Weights of a small CTC audio transcriber.
Model: 4.09M parameters, log mel input, arch transformer, norm layernorm, activation silu, layers 8, width 192.
Data: trained on read English sentences (LibriTTS-R), 15625 training examples, 147.5 epochs.
Rows from block 3, named by matrix and row number. Rows with one number belong to one neuron. Each number is 128 + 24 x the weight over the matrix's rms, rounded and kept within 0 to 255. All counts start at 0.
# fc1: MLP up (model.blocks.3.mlp.fc1.weight, 384x192), inputs 0-191
# fc2: MLP down (model.blocks.3.mlp.fc2.weight, 192x384, transposed), outputs 0-191
fc1.277 [160 134 101 129 128 116 133 117  71 131 162 134 132 130  82  90 143 146 106 119 109 138 128 155 125  67 167 103 103 119 141  97 134 165 136 148 163 112 122 143 152  95 120 152  75 134 185 127 122 128 122 110 160 121 134  93 111 116 118 122 132 147 129 114 135 141 159 113 113  98 142 144 164 109 126 150 132 117 174 113 139 121 162 133 140  94  74 115 121  89  71 132 148 139  89 105  97 137 114 118 109 161  90 119 101 129 109 137 130 108 140 149 124 127 183  98 150 113 111 130 179 138 149 145 153 123 132 145 125 145 113 115 119 110 131 150 159 110 110  93  93 132 155 112 104 175 112 163 116 148 121  95 135 134 160 106 121 223 184 126 145 120 132 131 109  71 119 151 133 110 108 136 150 109 118  97 177 131 160 118 137 120 126 145 125 103 155 128 176 147 122 136]
fc2.277 [108 123 134 113 116 136 133 135 141 157 141 136 116 131 123 109 113 126 144 158 148 130 116 123 121 194 131 113 141 135 116 115 116 101 135 130 110 121 151 108 110 134 148 123 159 107 119 141 133 124 135 139 135 118 151 172 150 113 133 125 162 123 124  84 158 117 121 141 139 131 120 119 101 143 118  85 139 135 122 131 130 151 122 129 133 140 134 124 115 128 130 115 121 150 152 107  86 103 122 139 123 110 113 123 126 129 132 102 116 124 132 139 125  80 115 138 152 132 131 144 114 138 139 136 124 143 130 124 122 170 128 150  99 156 129 116 124 124 105 102 109 124 131 152 144  86 146 123 122 102 146 163 126 124 130 124 116 105 122 105 144 144 123 121 124 130 102 118 162 127 161 106 142 126 134 132 127 120 135 136 131 108 125 151 137 131 130 153 117 138 126 123]
fc1.278 [132 126 118 187 124  91 192 125 133 143 112  97 106 110 161 107 105 101 125 154 141 156 126 169 140 163 137 152 128 149 113 123 114 145 123 137 112  87 178 143 180 126 119 115 134 131 178 146 127 149 143 127 150 100 132 137  94 164 131 124 128 120 112 143 104 151  90 135 116 130 136 140 147 137 133 132 169 138  68 134 136 105 127 149 160 105 137 118 116 113  78 129 130 179 128 124 111 171 115 120 164 185 139 137 142 183 151 113  66 105 145  95 129 109 117 182 130  97  98 129 133 146  88 135 132 141 131 118 130 115 111  76 110 186 118  81 129 150 123  96 106 158 151 160 124 162 133 158 163  91 130 107 129 131 125  78 166 162 144  90 162 107 143 145 130  99 118  71 107 144 162 123 156  83 131 108 117 124 157 123 142 137  89 165 125  90 126 122 113 100 114 128]
fc2.278 [132  87 197 128 167 143 125 126 152 137 175 151 113 107 134  80 128 118 146 135 144 123 155 123 141 159 160 156  57  83 118 154 144 142  95 140 135 160 100 153  58 124 110 141  81 160  89 114 117 168  88 146  94 150 119  91 104 119 151 135 133 127 137 166 124 159  73  79 154 184 153  53 115 117 165 156 174 132 155 118 104 170 166 154 108  95 116 161 103 108 140 120 143 101  97 127 136 102 183 106 116 103 169 114 141 135 160 164 174 169  74 130 160 161 154 134  72 138 149  79  66 143 148 104 157 154 140  87 164 145  84 171 121 142 177 164 135  71 101 153 180 101 114 181 153  97 128  94  74 104 138  84 111 127 102 132  82 206 130  85 158 134 104 158 101 145 127 161 138 110 125 108 133 126 156 138  77  95  71 138 127 108  83  79 115  85 145 142 100 123 180  71]
fc1.279 [119 121 115 116 157 146 135 107 144 114 134 131 129 124 114 163 138 142 137 132 103 112 146 102 116  85 163  98 116 170 135 110 137 117 163 126 128 127 131 136 124 105 122 124 161 158 128 153 133 165 126 138 144 127 101 165 157 126 106 105 114 145 133 127 134 168 102 147 101  92 106 151 182  92 120 100 137 153 155  77  98 178 154 148 174 144 152  51 182 144 133 123  92 117 101 111 132  92 131 145  97 110 128  67 140 119 133 109 110 156 165 154 133 151 128 159 162 111 158  41  83 126 165 140 160 147 144 154 119 112  97 102 135 108 121 109 110 137 118 109  91 112 130 124 126 145 150  78 152 145 156  92 186 160 171 128  91  81 136 121 126 121 101 144 126  92 148 152 125 143 118 131 153 118 125 110 102 138 107 122 122 163 123 105 104 127  95 124 183 153 135 117]
fc2.279 [115 171 138 139 100 119 128 148  91 115 148 116 112 144 147 120 107 125 175 138 104 131 109 158 156 124 134 136 144 151 127 108  98 115 125 124 154 154 118  95 155 179 178 127 129  69 124 110 133 124 162 134 137 124 131 133 121 114 133 128 141 144 108 144 118  79 116 159 102 132 157 105 136  84 146 128 129 136 109 173 108 135 133 111 114 110 148 126  77 116 123 138 129 159 161 143 151 148 125 158 100 112 121 164  94 157 110 145 142 107 134  94 105 104 126  60 110 152 129 142 155 103  99 119 137 107 126 153 128 150 127 118 116 149 155 154 144 158 130 105 139 132  97 110 119 130 118 125 116 119 113  60 120 156 107  79 134 160 116 135 157 115 115 104 164 169 115  63 137 110 126 122  99 111 148 146 205 155 143 166 144  94 102 130 114 123 117 140 149 149 110 148]
fc1.280 [ 92 171 122 113 145 158 114 147 104 158 116 162 104 135 141  84 140 103 127 127 165 145 148 132 144 135 145  46 138 162 124 152 127 139 127 127 100 131 169 127 141 149 115 121 131 109 166 126 119 136 134 125 153 161  87 149 176 152 125 113 139 130  64 117 148 143 125 125  73  85 125 138 105 134 111 122 122 150 112 126 141 131 111 147 106 137 123 166 125 151 138 129 117 159 133 132 138 120 132 125 105 128  69 103 139 123 127  71 121 102 108 121 137 110 130 170 152 137 155 132 144 154 118 190 164  91 130 154 126 156  99 129 156 135 122  92 151 132 140  83 126 148 104 105 120 130 108 136 114 126 121 118 122 152 151 135 148 102 129 113 133 157 118 109 125 122 118 126 141 155 113  98 115 122 120 135 121 132 177 102 129 119 133 166  81 111 118 145 147 120 143 119]
fc2.280 [125  79 120 127 124 129 103 113 121 120 163 160 110 153 117 148 119 146 126 121 148 131 140 132 113  98 111 176 119 115 138 142 140 118 133 128 120 109  85 103  95 140 121 135 120 147  90 129 123 107 134 123 146  95 148  86  97 137 118 189 128 158 153 117  91 120 120 108 148 138 145 105 117  85 168 120 158  87 156 153 126 124 126 117 174 109 106 140 141  89 133 104 127 126 129 129  95 130 109 125 140 149 140 164 129 127 117 164 127 145 135  80 142 120  87 107 172 137 127 130 113 105 144 108 128 151 174 114 131 150 110 131 112 122 120 109  77  86 106 117 105 129 147 165 121 126 131 129 138 151 140 157 146 140 110 133 102 152 126 133 106 109 118 148 129 125 134 122 135 115 153 177 157 158 125 156  82 135 103 170 123 147 157  94 147 165 127  94 142 119 122 121]
fc1.281 [121 138 101 105 130 111 150 154 109 149 144 146 104 129 125 157  98 133 125 109 130 121 144 145 137 119 134 124  97 103 138 137 119 157 105 142 121 138 134 163 112 106 146 146 141 172 155 143 126 115 110 127 119 104 123 132  96 124  91  79 110 145 132 145 106 147 137 122 104 153 157 124 122 141 134 117 151 111 160 139 134 149 130 143 117 141 133 135 122 102  93 125 128 120 127 103 136 158 100 136 143 162 132 113 134 159 144 140  97 118 137 152 161 121 128 145 137 136 161 111 140 131  42 127 127 105 134 144  98 133 149 148 143 131 132  97 160 130 122 140 132 105 169 135 140 120 103 116 114 123 106 123 137 135 127 124 112 134 159 124  84 129  85 116 170  95  94 108 110 116 132  83 136 132 148 126 109 142 148 149 102 153 134 173 127 101 134 164 107 154 120 130]
fc2.281 [119 126 174 101 128 159 123 114 103 138 156 143  94 121 119 106 153 138 119 111 119 124 126 120 118 115 127 155 153 139 133 151 128 164 117 132  90 147 148 101 102 132 124 135 112 137 137 118 117 130 114 163  97 123 115 129 113 129 113 120 137 113 163 131 133 140 128 121 116 148 135 123 139 114 108  93 134 161 116 124 148 111 155 124 112 119 148 144 112 114 138 128 127  76 127 139  95 117 133 135 134 117 112 112 140 124 138 133 115 141 128 155 149 124 117 130 133 110 120 114 136 113 169 118 110 105 143  97 142 157 123 133 129 151 131 129 121 126 155 133 167 139 102 152 133 146 117 106 121 101  97 150 118 113 163 128 178 113 127 119 126 130 127 135 139 120 130 143 137 130 130 118 139 134 114 126 128 117 138 133 100 116 179 108 134 146 112 127 100 130 124 120]
fc1.282 [145 128 118 151 146 105 145 145 123 134 139 147 113 132 136 143 128 167 164 154 147 147 129 102 142 114 145 100  86 103 129 133 139 134 113 150 152  79 165 161  94 169 105 117 127 155 113 144 105 128 162  99 123 187 129 165 121 152 119 133 126 169 139  94 117 111 146 168  97 129 107 115 152 135  79 119 148 140  87 137 122 131 125 129 153 109 130 144 120 114 135 143 166 127 156 114 110 155 160 107 135  96 104  96  88 147 140 120 100 125 143  87 144 120 120 173 157 175 114 186 124 139 100  89 155 163  94 147  99 107 137 115 143 155 117 111  90 148 147 132  77 121 106 157 107 120 115 127 135 101 151 122 127 138 124 125 161 111 153 121 111 146 112 106 107 118 136  93 122 115 117 159 102 132 157  86 108 132 138 143 136 147 124 146 122 106 170 130  91 115 125 123]
fc2.282 [141 128 128 126 117 139 109 124 128 129 124 139 132 129 153 135 130 137  71  82 104 128 126 196 107 146  97 159 149 125 143 124 112 157 138 101 123 157 105 149 129  96 113 132 115 124 175 119 119 166 115 138  91 117  99  95 156 140 142 134 172 143 138 119 136 120 109 119  92 111 170 106 131 124 144 177 104 160 163 137 137 146 118 120 118 141 159 166 111 142 131 154  85 120 122 123 117 122 150 127 119 114 127 136 111  68  99 136 160 112 133 139 166 106 109  85 134 105 152 124 126 120 120 133 157  93  98 120 137 152 133 104 144 139 134 127 131 156 113 120 143 133 122 138  89 118 167 158 123 109 165 145 152  99  99 132 111 151  97 145 133 124 129 157 133 107 125 104 138 105 128 122 101 123 132 151 160 125  91 127 146 131 116 146 140  98  99 157 159 140 129 153]
fc1.283 [115 122 117 149 136 163 176  92 111 163 154 136 101 142  87 154 114 105 136 112 108 118 130 169 155 145 140 185 107 131 151 116 159 117  95 153 152 147 136 166 131 107 122 165 103 140 106 144 130  93 116 101 124 173 175 119 113 132  76 139 114 153 141 161 181 101 143 165 110 130 145 150 127 139  87 145 133 122  94  69 133 121 152 130 146 112 127 101 141 169 119 141 164 116 115 116 117 136 164 128 138 127 132 123 117 182 125 129 158 122 137 139 162 137 124 104 169 171 137 134  94 129 115 127 153 126 117  94 139 177 104 127 130 123 122 138 124 145 121 118 122  63 122 138  95 138  85 106 112  68 115 107  94 132 173 125 157 136 133  84 132  99 107 143 143  88 130  60 116 174 116  88 108 128 110  89  99 152 101 141  72 129 107 161 117 131 132 180 110 135  85 134]
fc2.283 [148  98 149 132 133 125  62  92 150 173 168 162 149 190 150 108 120 161 108 114 139 138 194 116 102  86 156 108 118 208 192 128 106 117  87 141 159 107 119 171 130 145  93 151 132 168 122  87 124 129 114 119 109  81 119  99 139 141 119 155 125 135  90 116 154 103 123 106 124 130  82  91 148 133 150 178 165 138 128 110 110 138 106 165  75 144 120  57 100  80 131 114 190 126 102 168 128 198 114 136 137 150  58 115 146 108 126  94 147  70 156 121 119 122 160 149 174 154 193  93 164  92 130  88 158 169 100 205 142 114 148  39 111 116  44 113  93  98 112 193 148 137  88 110 119  84 146 105  83 138 146 159  95 128  74 146 138 147 131 173 140  95 146  89 127 177  60 172 122 144 113 163 165 116 101 141  81 108  73 105 173 116 122   6 178 169 112  53 130 153 180 144]
fc1.284 [150 143 121 138 119 177 145 107 101 111 134 148 134 105 152 140 113 121 154 160 110 103 137 155 124 122  97 127 144 151 138 128 129 135 123 110  72  96 147 146 115 133 141 189 112 124 156 121 135 112 131 133 145 135 125 120 110 162 125  90 115 134  84 138 109 147 168 161  99 144 127 166 146 111 131  95 122 164 146 115 137 134 181 124 101 154 162 114 165 150 136 132 167 137  93 101 159  94 138 147 126 147 144 130 143 116 135 137 130 109 151 144 125 145 149 128 136 173 143  73 130  90 116 166 124 124 130 150 112 104 126 105  96 137 113 120  94 126 113 112 104 167 112 102  81 132 125 105 139 143 120 116 127 141 169 129  87 137  98 117 141 110 104  99 181  93 111 119 150 146  97 115 145 140 116 133 144  75  68 131 102 171 112 158 144 144 118 155 108 184 111  96]
fc2.284 [112 101  85 154 152 108 120 169  87 135 118 129  98 125 158 150 106 141 131  89 117 108 112 176 200 167 130 129 100 109 117 104 131 119  95 139 125 120 118 103 138 123 110 149 143 104 116 163  91 105 135 153  85 107 140 152 150  89 117 103  86 134 121 122 124 162 120 168 119 113 119 128  86 119 131 129 126 123 140 136 111 178 134 149 180 115 146 118  99 129 155 117 127 129 102 160 140 145 152 127 137 160 158 136 141 170 111 112 158 126 132 158 128 165 103  94 127 147 174 103  99 144 131 126 140  96 137 119 156 186 119 130  91 227 143 127 134 113 153  94 126  93 137 145 128  96 130 139 130 141 132  79 123 148 128 128 146 104 149 119 110 117 128 128  85 155 129 135 165  85 127 159 118  70 179 172  99  85 127 103 113  68 108 110  77 128 128 147 110 170 135 171]
fc1.285 [180 130 113 134 138  91 182 111 105 107 183 104  75  94 133 150 121 117 108 124 112 125 123 149 168 164 101  55 182 123 133 134 113 140 112 146 110 152 135 132 112  86 176 181 140  97 100 106 120 157 172 117 121 160 132 149 135  90 136  98 111 114  88 171 122 123 104  71 121 106 120 140 128 121 121 115 135 112 136 123 179 180 121 138 116 120 152 142 120 118 133 145 119 143 124 129 147 111 106 139 149 146 139 117 128  99 138  98 127 161 150 119 133 152 166 141 120 106 142 143 103 137 146 103 124 145 146 135 106 172 151 134 121  96 130 112 151 135 123 123 140 127 109  96  82 155 122 119  95 156 104 116 111 148 175 129 151 138 161 120  89 143  89 116 132 127 126 133 105  92 122  81 161 143 108 134 104 116 119 130 117 124  99 130 127 148 159 153 112 120 174 148]
fc2.285 [144 141 104  96 104 119 107 180 144 129 115 144 137 103 158 160 117 108 121  67 123 159 137 106 126 167 137 106 118  98 107  84 140 122 128 104 155  89 151 126 122 102  93 121 135 142 110 119 114 110 122 111 123 117 159 113  53 146 130 122 133 155 137 142 135 123  92 149 133 158 121 120 146 144 106 134 208 114 195 125 110  92 141 164 145 174 122 163 115 133  96  90 123 117 129  82  99  92 154 145 127 121 140  85 160 123 135 163 166 133 153 116 109 122 123 198 141 124  81  94 117 181 120 122 130 156 108 108 120 102 143 143 152  81  77 127 117 160 153 128 109 109 188 126 129 114 122 122 150 141 100 157 127 161 140 125 102 163 125 135 141 126 142 142 147 129 145 130 129 140 156 137 130 130 128 107  93 134  99 126  80 113 128 125 159 168 120 159 144  85 152 156]
fc1.286 [ 93 118 130  86 175  97 111  98  86 137  90 157  89 131 107 134 106 166 105  87 113 150 174 144 160 141 169 142 132 117 128 122 147 138 127 128 109 173 123 197  72 107 171 172 139 121  85 118 172 145 159 137 113 204 124 115 179 120 102 130 133 145  90 119 126 111 103 139 138 157 120 129 132 148  91 130 131 139 141 133 142 176 168 132 104 122 144 112 167  90 135 125 123  93  86 122 128 100 130 127 154 131 126 171 134 117 126 124 119 167 141 108 170 135 139  79 107 108 150 115 139 146 112 116 157 121 191 144 150 158 126 108  89 174 121 132 132 101 114 131 147 117 151 105  87  90 131  94  88 157  96 182 149  88 216 125 122  88 152 136  92 153 121 132  76 140 134 123 131  88 112 106 146  93 140  97 118 104 135 138 105 134  89 156  69  88 143 193 163 142 147 142]
fc2.286 [118 124 124 143  96 154 119 143 142 126 128 101 116 178 123 157 118 121 144  93 131 157 128 153  88 154  94 104  96 135 108 156 111 159  66 146 193 149 134 135 148 164 131 162 142  51 123 114 114 212 164 112  78 120 111 126 177 132 122 146 192 165 145 144 107 152 103 132 120 164 150 129  70 142 157 164  86 158 171 125 127 141 161 116 132 108 121 132 138 162 132 119 105 151 112 154 164 124 154 134 115 123 112 141  48 123 128  95 171 156 124 110  97 144  76 104 145 147 138 141 115 125 137 100 133  90 146 100  86 110 144 157 137  98 168 111 107 105 140  87 110 159 124 116 118  99  67 166 116 103 164  62 156 139 123 135 101 112 133 123 141 120 142  81 146 129 142 139 137 132 147 142 118 120  96 134 180 166 118 154 147 139 100 119 107 148  82  72 127 103 128 125]
fc1.287 [122 114 163 122 126 144 105 134 141 125 106 110  80 131 126 110 122 108 133 131 129 144  98 122 170 146 146 139 135 120 186 160 105 141 148 130  94 127 137 119 116 143 126 106  84 106 159 144 139 112 138 120 146 131 102 127  95 159 118 137 121 158 114 202 126 115 100 131 140 150 113 142 168 112 122 157 174 181 156 119  99 135 137 126 123  90 139 123 138 112 170 103 146 143 102 116 143 134 161 129 119 103 102 148 141 116 176 162 111 145 145 151 141 158 121 132 157 149 161 107  76 146 103 126  68 103 111 137 130 158 105 137 134 111 136 114 111 120 157 135 138 138 129 133 116 103 108 128 141 146 109  96 114 156 143 121  79  84 134 140 142 145  99 140 106 151 133  90 123  78 128 122 127 146  89  94 144 119  86 131 145 111 102 136 118 113 150 116 141 118  75 105]
fc2.287 [143 115 130 136 142 116 117 144 143 145 137 112 105 160 134 127 131 112 127  99 150 127 132 137 112 121 118 131 135 137 107 114 145 124 164 112 144 116  82 164 187  93 105 127 136 123 121 158 141 150 124 145 101 125 123 117  94 135 138 105 145 148 145 107 132 102 118 121 129 116 104 131 100 126 115  75  91 155 133 142 128 110 123 120 156 173 136 124  92 124 141  94  96 115 152 139 110 134 136 140 106 137 134 124 100 131 118 134 133 121 123 111 136 137 121 151 120 117 118 122 159 119 135  96 136 160 146 117 126 123 134 136 133 148 106 120 151 144  99  84  98 125 131 131 148 130  98 143 148 104 115 170 120 139 128 131 188 104 138 118 133 120 123 107 124  96 129 138 121 139 118 157 120 139 121 152 129 137 141 125  75 167 164 156 125 140 124 135 150 127 131 148]
fc1.288 [152 150  78 128 154 153 112 107 122 106 129 117 153 108 123 125  75 120 132 149 123 120 141 154 154 138 157 133 101  90 121 114 143  95 116 149 140 128 132 126 103  98  96 143 136 137 130 152 153 100 111 111 154 155 133 128 127 118 140 139 143 128 113 123 110 107 122 168 158 121  81 132 128 118 124 122 146 152 114 164 159 130 116  97 115 120 138 143 157  94 147 131 117 162 101 142 157 115  95 146 111 102 146 112 134 118  75  77 139 132 134 145 115 111 139 123 124  83 103 114 125 151 157 131  98 148 138 152  97 130 134 106 105 137 161 123 125 127 109  89 111 138 151 156 118 129 139 119 113 165 169  96 154 121 129 116 118 139 138 141  87 145 150 135 131 157 143 141 146 103 119 148 140 115  76  97 134 135 126 141 163 144  26  86 132 116 130 120 146 144 128 148]
fc2.288 [126 116 128 113 169 140 125 141 141 138 133 185 116 122  94 146 134 137  99 112 146 134 115 118 138 119  96 147 131 142 114 145 149 133 132 129  97 132  96 109 146 136 151 127 116 144 137 119 141 203 165 147 123 119 108  83 117 141  96 123 127 128 135 125 145 139 141 126 108 147 167 129 130 115 122  90 160 124 124 139  97 112 155 150  68 124 165 119  87 127 109 109 137 119 111 146  83 125 125 140 142 146  93 171  98 125 155 178  87 127 120 147 136 105 124 116 125 115 185 136 165  82  54  75 147  72 127 124 177 170 160 131 157 101 105 115 134 116 126 155 127 134  95 176 110 137 137 145 135 129 134 178  99 115 149 123 101 134 145 129 152 101 114 126 126  71 123 119 118 134 127 148 116 137 131 148  99 127 120 101  80 137 174  93 153 151  97 141 111 131 139 108]
fc1.290 [ 79  99 113 149 175 149 115 124  97 147 155 154 163 122 143 130 121 128 111 135 135 132 175  90  82 110 115 126 128  80 135 108 119 163  97 145 153  88 206 136 128  87 156 102 155 111 108 174 156 127 150 133 140 131 117 153  74 178 147 129 109 175 154 123 107 134 137 104 125 135 122 115 166 144 129 169 193  67 106 114 173  95 163 146 149  73 120 135 127 149 151 157 141 152 161 114 177 148 118 166 155 113 129 126 101 133  73 133  99 110 117 104 116 146 162 141 143 107 132  94  99 129 162  86 136 141  88 145  94 126 129 148 123 112  90 143  86 140 130 136  72 148  86 140 125 140 138 103 107  76 134 109 130 122 128 128 116 154 147 173 124 164 141 129 151  94 147 137 123 105 120 115 110 133  95 133 175  86 128 128 150 132 116  88 146 122 139 148 149 138 103  78]
fc2.290 [117 141 148 138 124 128 154 132 122 142 115 132 131 107 123 149 128 122 112 124 118 123 108 119 148 124 109 122 142 138 128 136 129 141 121 134 148 121 147 112 116 141 136 146 125 105 151 125 122 154 138 117 136 102 133 112 196 116 133 111 137 124 112 146 142 143 127 126 128  99 139 118 100 130 121 141 117 153 128 113 124 145 127 131 122 148 130 109 132 137 124 135 126 113 128 131 102 144 134 128 145 105 117 125 162 121 120 141 142 128 132 136 121 125 134 124 126 157 174 146 130 108 133 129 117 137 121 113 146 107 105 126 159 156 138 140 134 146 144 128 129 135 112 130 102 135 139 149 144 123  96 140 116 134 130 109 121 117 106 123 110 118 133 146 153 139 123 128 134 155 127 129 134 125 125 115 107 154 127 131  98 113 111 107 117 145 116 131 127 118 123 131]
fc1.291 [127 150 123 145 152 149 136  94  95 129 159 125 113 102 100  73 195 108 163 143 125 102 134 138 112 126  80  80 136 123 143 139  79 149 149 130  99  80 113  98 133 136 136 171  69 131  87 121 166 128 131 130 156 149 103 154 182 127 113 155  68 129 111 105  97 153 113 132 114 160  98 117 140 142 112 128 131 134  74 159 143 163 112 116 125  77 105 171 125 142 148 125 140 141  95 141 166 116 124 108 134 154  93 114  97 113 119 135  98 113 125 101 129 150 163 141 135 138 116 167 142 147 108 121 151  83 156 186 133 111 161 107 130 137 133 117 112 142 134 120 134 105 136 130 137 137 171  99 132 150 137 102  93 140 153 110 105 141 134 130 136 130 136 114  97 158 117 135 164 113 165 125 136 121 112 148 112 125 122 157 134 135 107 110 123 122 169 109 139 106 100 162]
fc2.291 [133 124 111 111 129 114 131 146 131 102  88 120 124 123 130 125 136 116 117 114 103 144 119 113 144 164 131 138 113 132 112 127 163 107 135 134 170 150 136 117 149 134 111 137 122 141 141 145 117 123 104 129 110 128 135 134  97 118 145 161 166 129 129 103 132 127 121 136 114 109 136 133 129 125 117  97 129 121 123 115 127 125 138 133 153 155 142 136 145 131 161 125 110 144 156 152 104 136 121 147 104 114 135 149  99 122 130 119 146 135 133 131 138 113 123 112 150 130 157 108 125 126 149  98 125 158 140 121 121 103 128 140 142 106 127  78 134 119 110 134 102 129 120 162 112 126 119 125 121 149 141 161 137 105 127 141 165 137 103 144 117 148 123 152 119 130 158 112 103 108 105 122 132 117 133 139 134 111 139 124 133 136 148  99 140 120 119 158 139 151 117 122]
fc1.292 [170 152 102 153 130  95 112 156 121 172 130 162 107 109 140 135 113 109 152 155 161 135 130 146 154 171 105 148  90  65 152 101 191 104 100 137 126  99 104 161 168  97 132 192 117 119 159  94 117 136 127 118 165 181 140 121 129 130 103 111 176 145 105 135 114 155 136 138 123 157 169 124 126 128 115  96 145 110 135 113 132 169 136 145  98 123 114 128 147  83 120 133 181 120 123  76 155 144  62  99 115 153 125 148  48 138 149  92 126 128  83 115 148  97  86 145 119  87 132 107 101 109 148 124 116 152 134 191 105 115 128 130 128 123 136  97 107 116 158 112 120 128 106 160  98 119 175 131 141 107 124  89 131 123 116 138  98 134 147 120 104 139 129 121  86  84 113 146 153 137 130 148 124 121 148 139  94  77 162 143 107 180  93 120 116 117 179 145 121 184 141 149]
fc2.292 [ 98 145 173 102 161 114 113 147 121 123 116 113 147  95  91 115 129  96 135 121  93 134 110 154 141 115 149 130 130 117 145 106 102 136  96 111 108 146 140 124 147 182  72  82  63 120  92 136 116 112 116 111 159 115 138 158  99 150 150 197 112 150 235 149  69  66  97  99 158 115 155 119 160 101  98 133 165 122 117 139 143  52 146 154 114 138 146 138 146 111 123 103  66 150 137 149 110 122 162 121 121 125  87 105 156 109 132 152 142 154 157 105 148 140 115 172 165 144 163 105 177 162 119  95 123 129 102 195 134  83  89 133 159 117 151 183 171  88 148 103 109 125 159 102 129 156 120 164 151 136 141 175 106 154 136 120 142 151 151 145  98 106 131  85 141 104 136 106  97 104 128  74 102 120 121 130 156 119 143 138 161 131 104 143 134 172 136 104  64 149 115 174]
fc1.293 [142 147 100 145 123 182 132 144 136 164  68 151 139  91 146 104 117 111  75 151 123 121 119 100 156 137 141 114 127 125 190 147 173 151 151 142 119 110 186 112 106 106 144 153 101  96 133 108 161 116 108 136 133 151 130 103 121 139  78 115 119 111  95 164 166 122 134 133 134 138  97 143 128 137 125 122 137 151 133 122 125 149 143  72 116 116 112  64 132  97 107 119 105 147 116 141 142 134 120 127 132  66 113 122 120 136 147 100 139 135 131 117 148 125 140  97 120 155 166 113 125 127 127 151 104 110  90 168 134 135 177 139 135 155 153 142 146 149 110 101  49 105 112 126 126 149 132 138 135 139 160 138  94 119 140 146 130 148 140 122 140 102 148 156 156 131 120 147 122 138 136 146 161 115 104 109 140 117 108  97 126  70 105 127 140 129 113 113 120 120 106 151]
fc2.293 [114 108 144 100 168 125 127 109 116 120 153 111 137 144 127 139 138 139 121 154 135 146 137 132 134  88 111 130 138 101  95 119 118 129 133 151 134 139  87  89 155 121 120 141 168 152 144 138 120 112 144 134 145 110 137 114 153 122 151 143 138 115 140  89 123 140 129 122 102 146 127 111 127 125 149 155 113 131 162 122 123 131 133 139  88  89 146 138 126 105 113 118 137  56 125 119 105 119 126 135 125 136 116 120 140 135 113 165  91 129 143 132 151 116 120 144 143 128 101 136 144 148 107 140 137 141 156 113 127 124 104 107 165 128 118 143 151 132 135 149 140 145 139 141 141 133 101  96 151 119 125 118 131 111 133 144 148  76 120 128 157 129 124 147 123 131  99 136 128 142 112 120 120 120 124 138  73 135 146 127  97 147 119 142 139 138 124 113 111 133 119 109]
fc1.294 [ 90  99 107  92 136 232 139 168 128 117 144 197 105 143 120 129 130  80 134 142  96 132 101 130  73 137 129 103 176 156 192  93 121 115 130 101 112 161 152 180  92 144  95 170 153 134 139 142 138 118 154 141 111 140 134 128  71 143  59 142 101 155 136 138 110 131 131 156 143 131 118 159 136 130 102 121 139 143 117  78 145 131 114 107 115 125 105 145 168 131 112 136 137 144 142 133 145 111 121 143 130 136 149 165 115 121  90 178 100  95 122 151 121 145 101 130 143 141 180 128 125 125 115 158  87 149 144 141 132 112 213 116 156 112 119 121 118 114 117 108 117 176 113 144 101 126 135 115 100 102 119 115 148 165 140  75 151 154 123 109 106 195 113  75 180 158 129 105 111 130 177  86 150 107 147 110  91 139 131 125 126 143  96 132 103 125  96  97 122 153 129 121]
fc2.294 [119 144 105 115 132 110 133  84 117 141 112 140 165 139 118 121 118 114 159 103 129 145 146 122 146 167 106 138 113 103  82 103  96 127 127 134 161 118 120 102 123 163 125 146 141 126 142 128 139 158 131 125 152 147 150 149 103 125 113 100 152 111 122 127 160 178 139 138 133 136 118 130 123 126 147 127 169 113 126 148 195 123  98 102 105 104 115 135 140 117 131 133 140 122 132 130 140 143 123 108 136 137 118 123 109 147  88 104 129 138 111 120 144 118 118 144 107 144 118 147 132 156 115 116 112 114 144 133  97 174 123 134 102 131 144 151 160 141 129 163 121 124 115 148 110 161 118 105 141 121 134 110 126  87 142 159 111 136  98 132  97 138 118 106  83 100 115 136 137 133 106 124 129 133 128 128 119 157 147 127  80 124 145 146 134  85 155 143 136 132 126 123]
fc1.295 [ 90 133 104 131 146 119 115 122  82 129 123 153 130 147 129 153 146 131 110 142 100 157 162 196 120 118 129 143 112 162 138  99  90 122 103  91 119 121 140 124 146 109 120 160  87 127 137 106 147 158 105 105 148 147 144 123 158 127 124 127 158  97 136 115  98 129  92 146 127 145 123 107 170 165 128 145 130 168 138 156 151 170 119 145  97 163 109 157 118 142  97 152 130 151  72 114 179 121 108  79  96 145 107 160 138 137 119 115 108 170 123  70 162 141 113 165 131 114 135 151 113 119 128 122 127 157 176 119  95 140  94 121 135 146 127 138 152 122 128 141 114 104 148 122 150 102 159 101  95 100 129 143  98 157 152  64 151 106 108 170 115 148 145 109 134 168  97 134 151 162  98 119 148 145 124  84 126 112 119 120 108 152 109  61 137 114 173  88 177 133 116 112]
fc2.295 [152 125 165 134 159 147 169 161  86 110 150 114 140 150 130 131 130 134 110 144 132 102  99 146 101 118 149 135 190 114 140 131 107 135 136 164 191 170 119 119 123 119 119 116 217 123  85 177 100 111 102 116 109 150 139 166 157 121 151 112 135 178 127 136 137 113 152  99  54 131 158 178  91 133 103 110 114 138 120 104 103  89 133 150 163 101 148  83 150 145  88  99 112  73 188 123 112 102  90 113 102 122 155 102 127 139  90 126 143 163 134 123 137 143 199 140 147 121  86 154 126 129 136  93  88 148  95 135 150 122 122 139 151 152  68 128  91 155 100 115  99 161  91 121 126 103  84 135 195 106 148 174 145 108 145 128 152 101 150 132 158 160 123 149 119 103 148  95 142 147  97 127 126 123  51 151  95 116 143 131 135 107 137 168 119 143 128 125  74 107 128 149]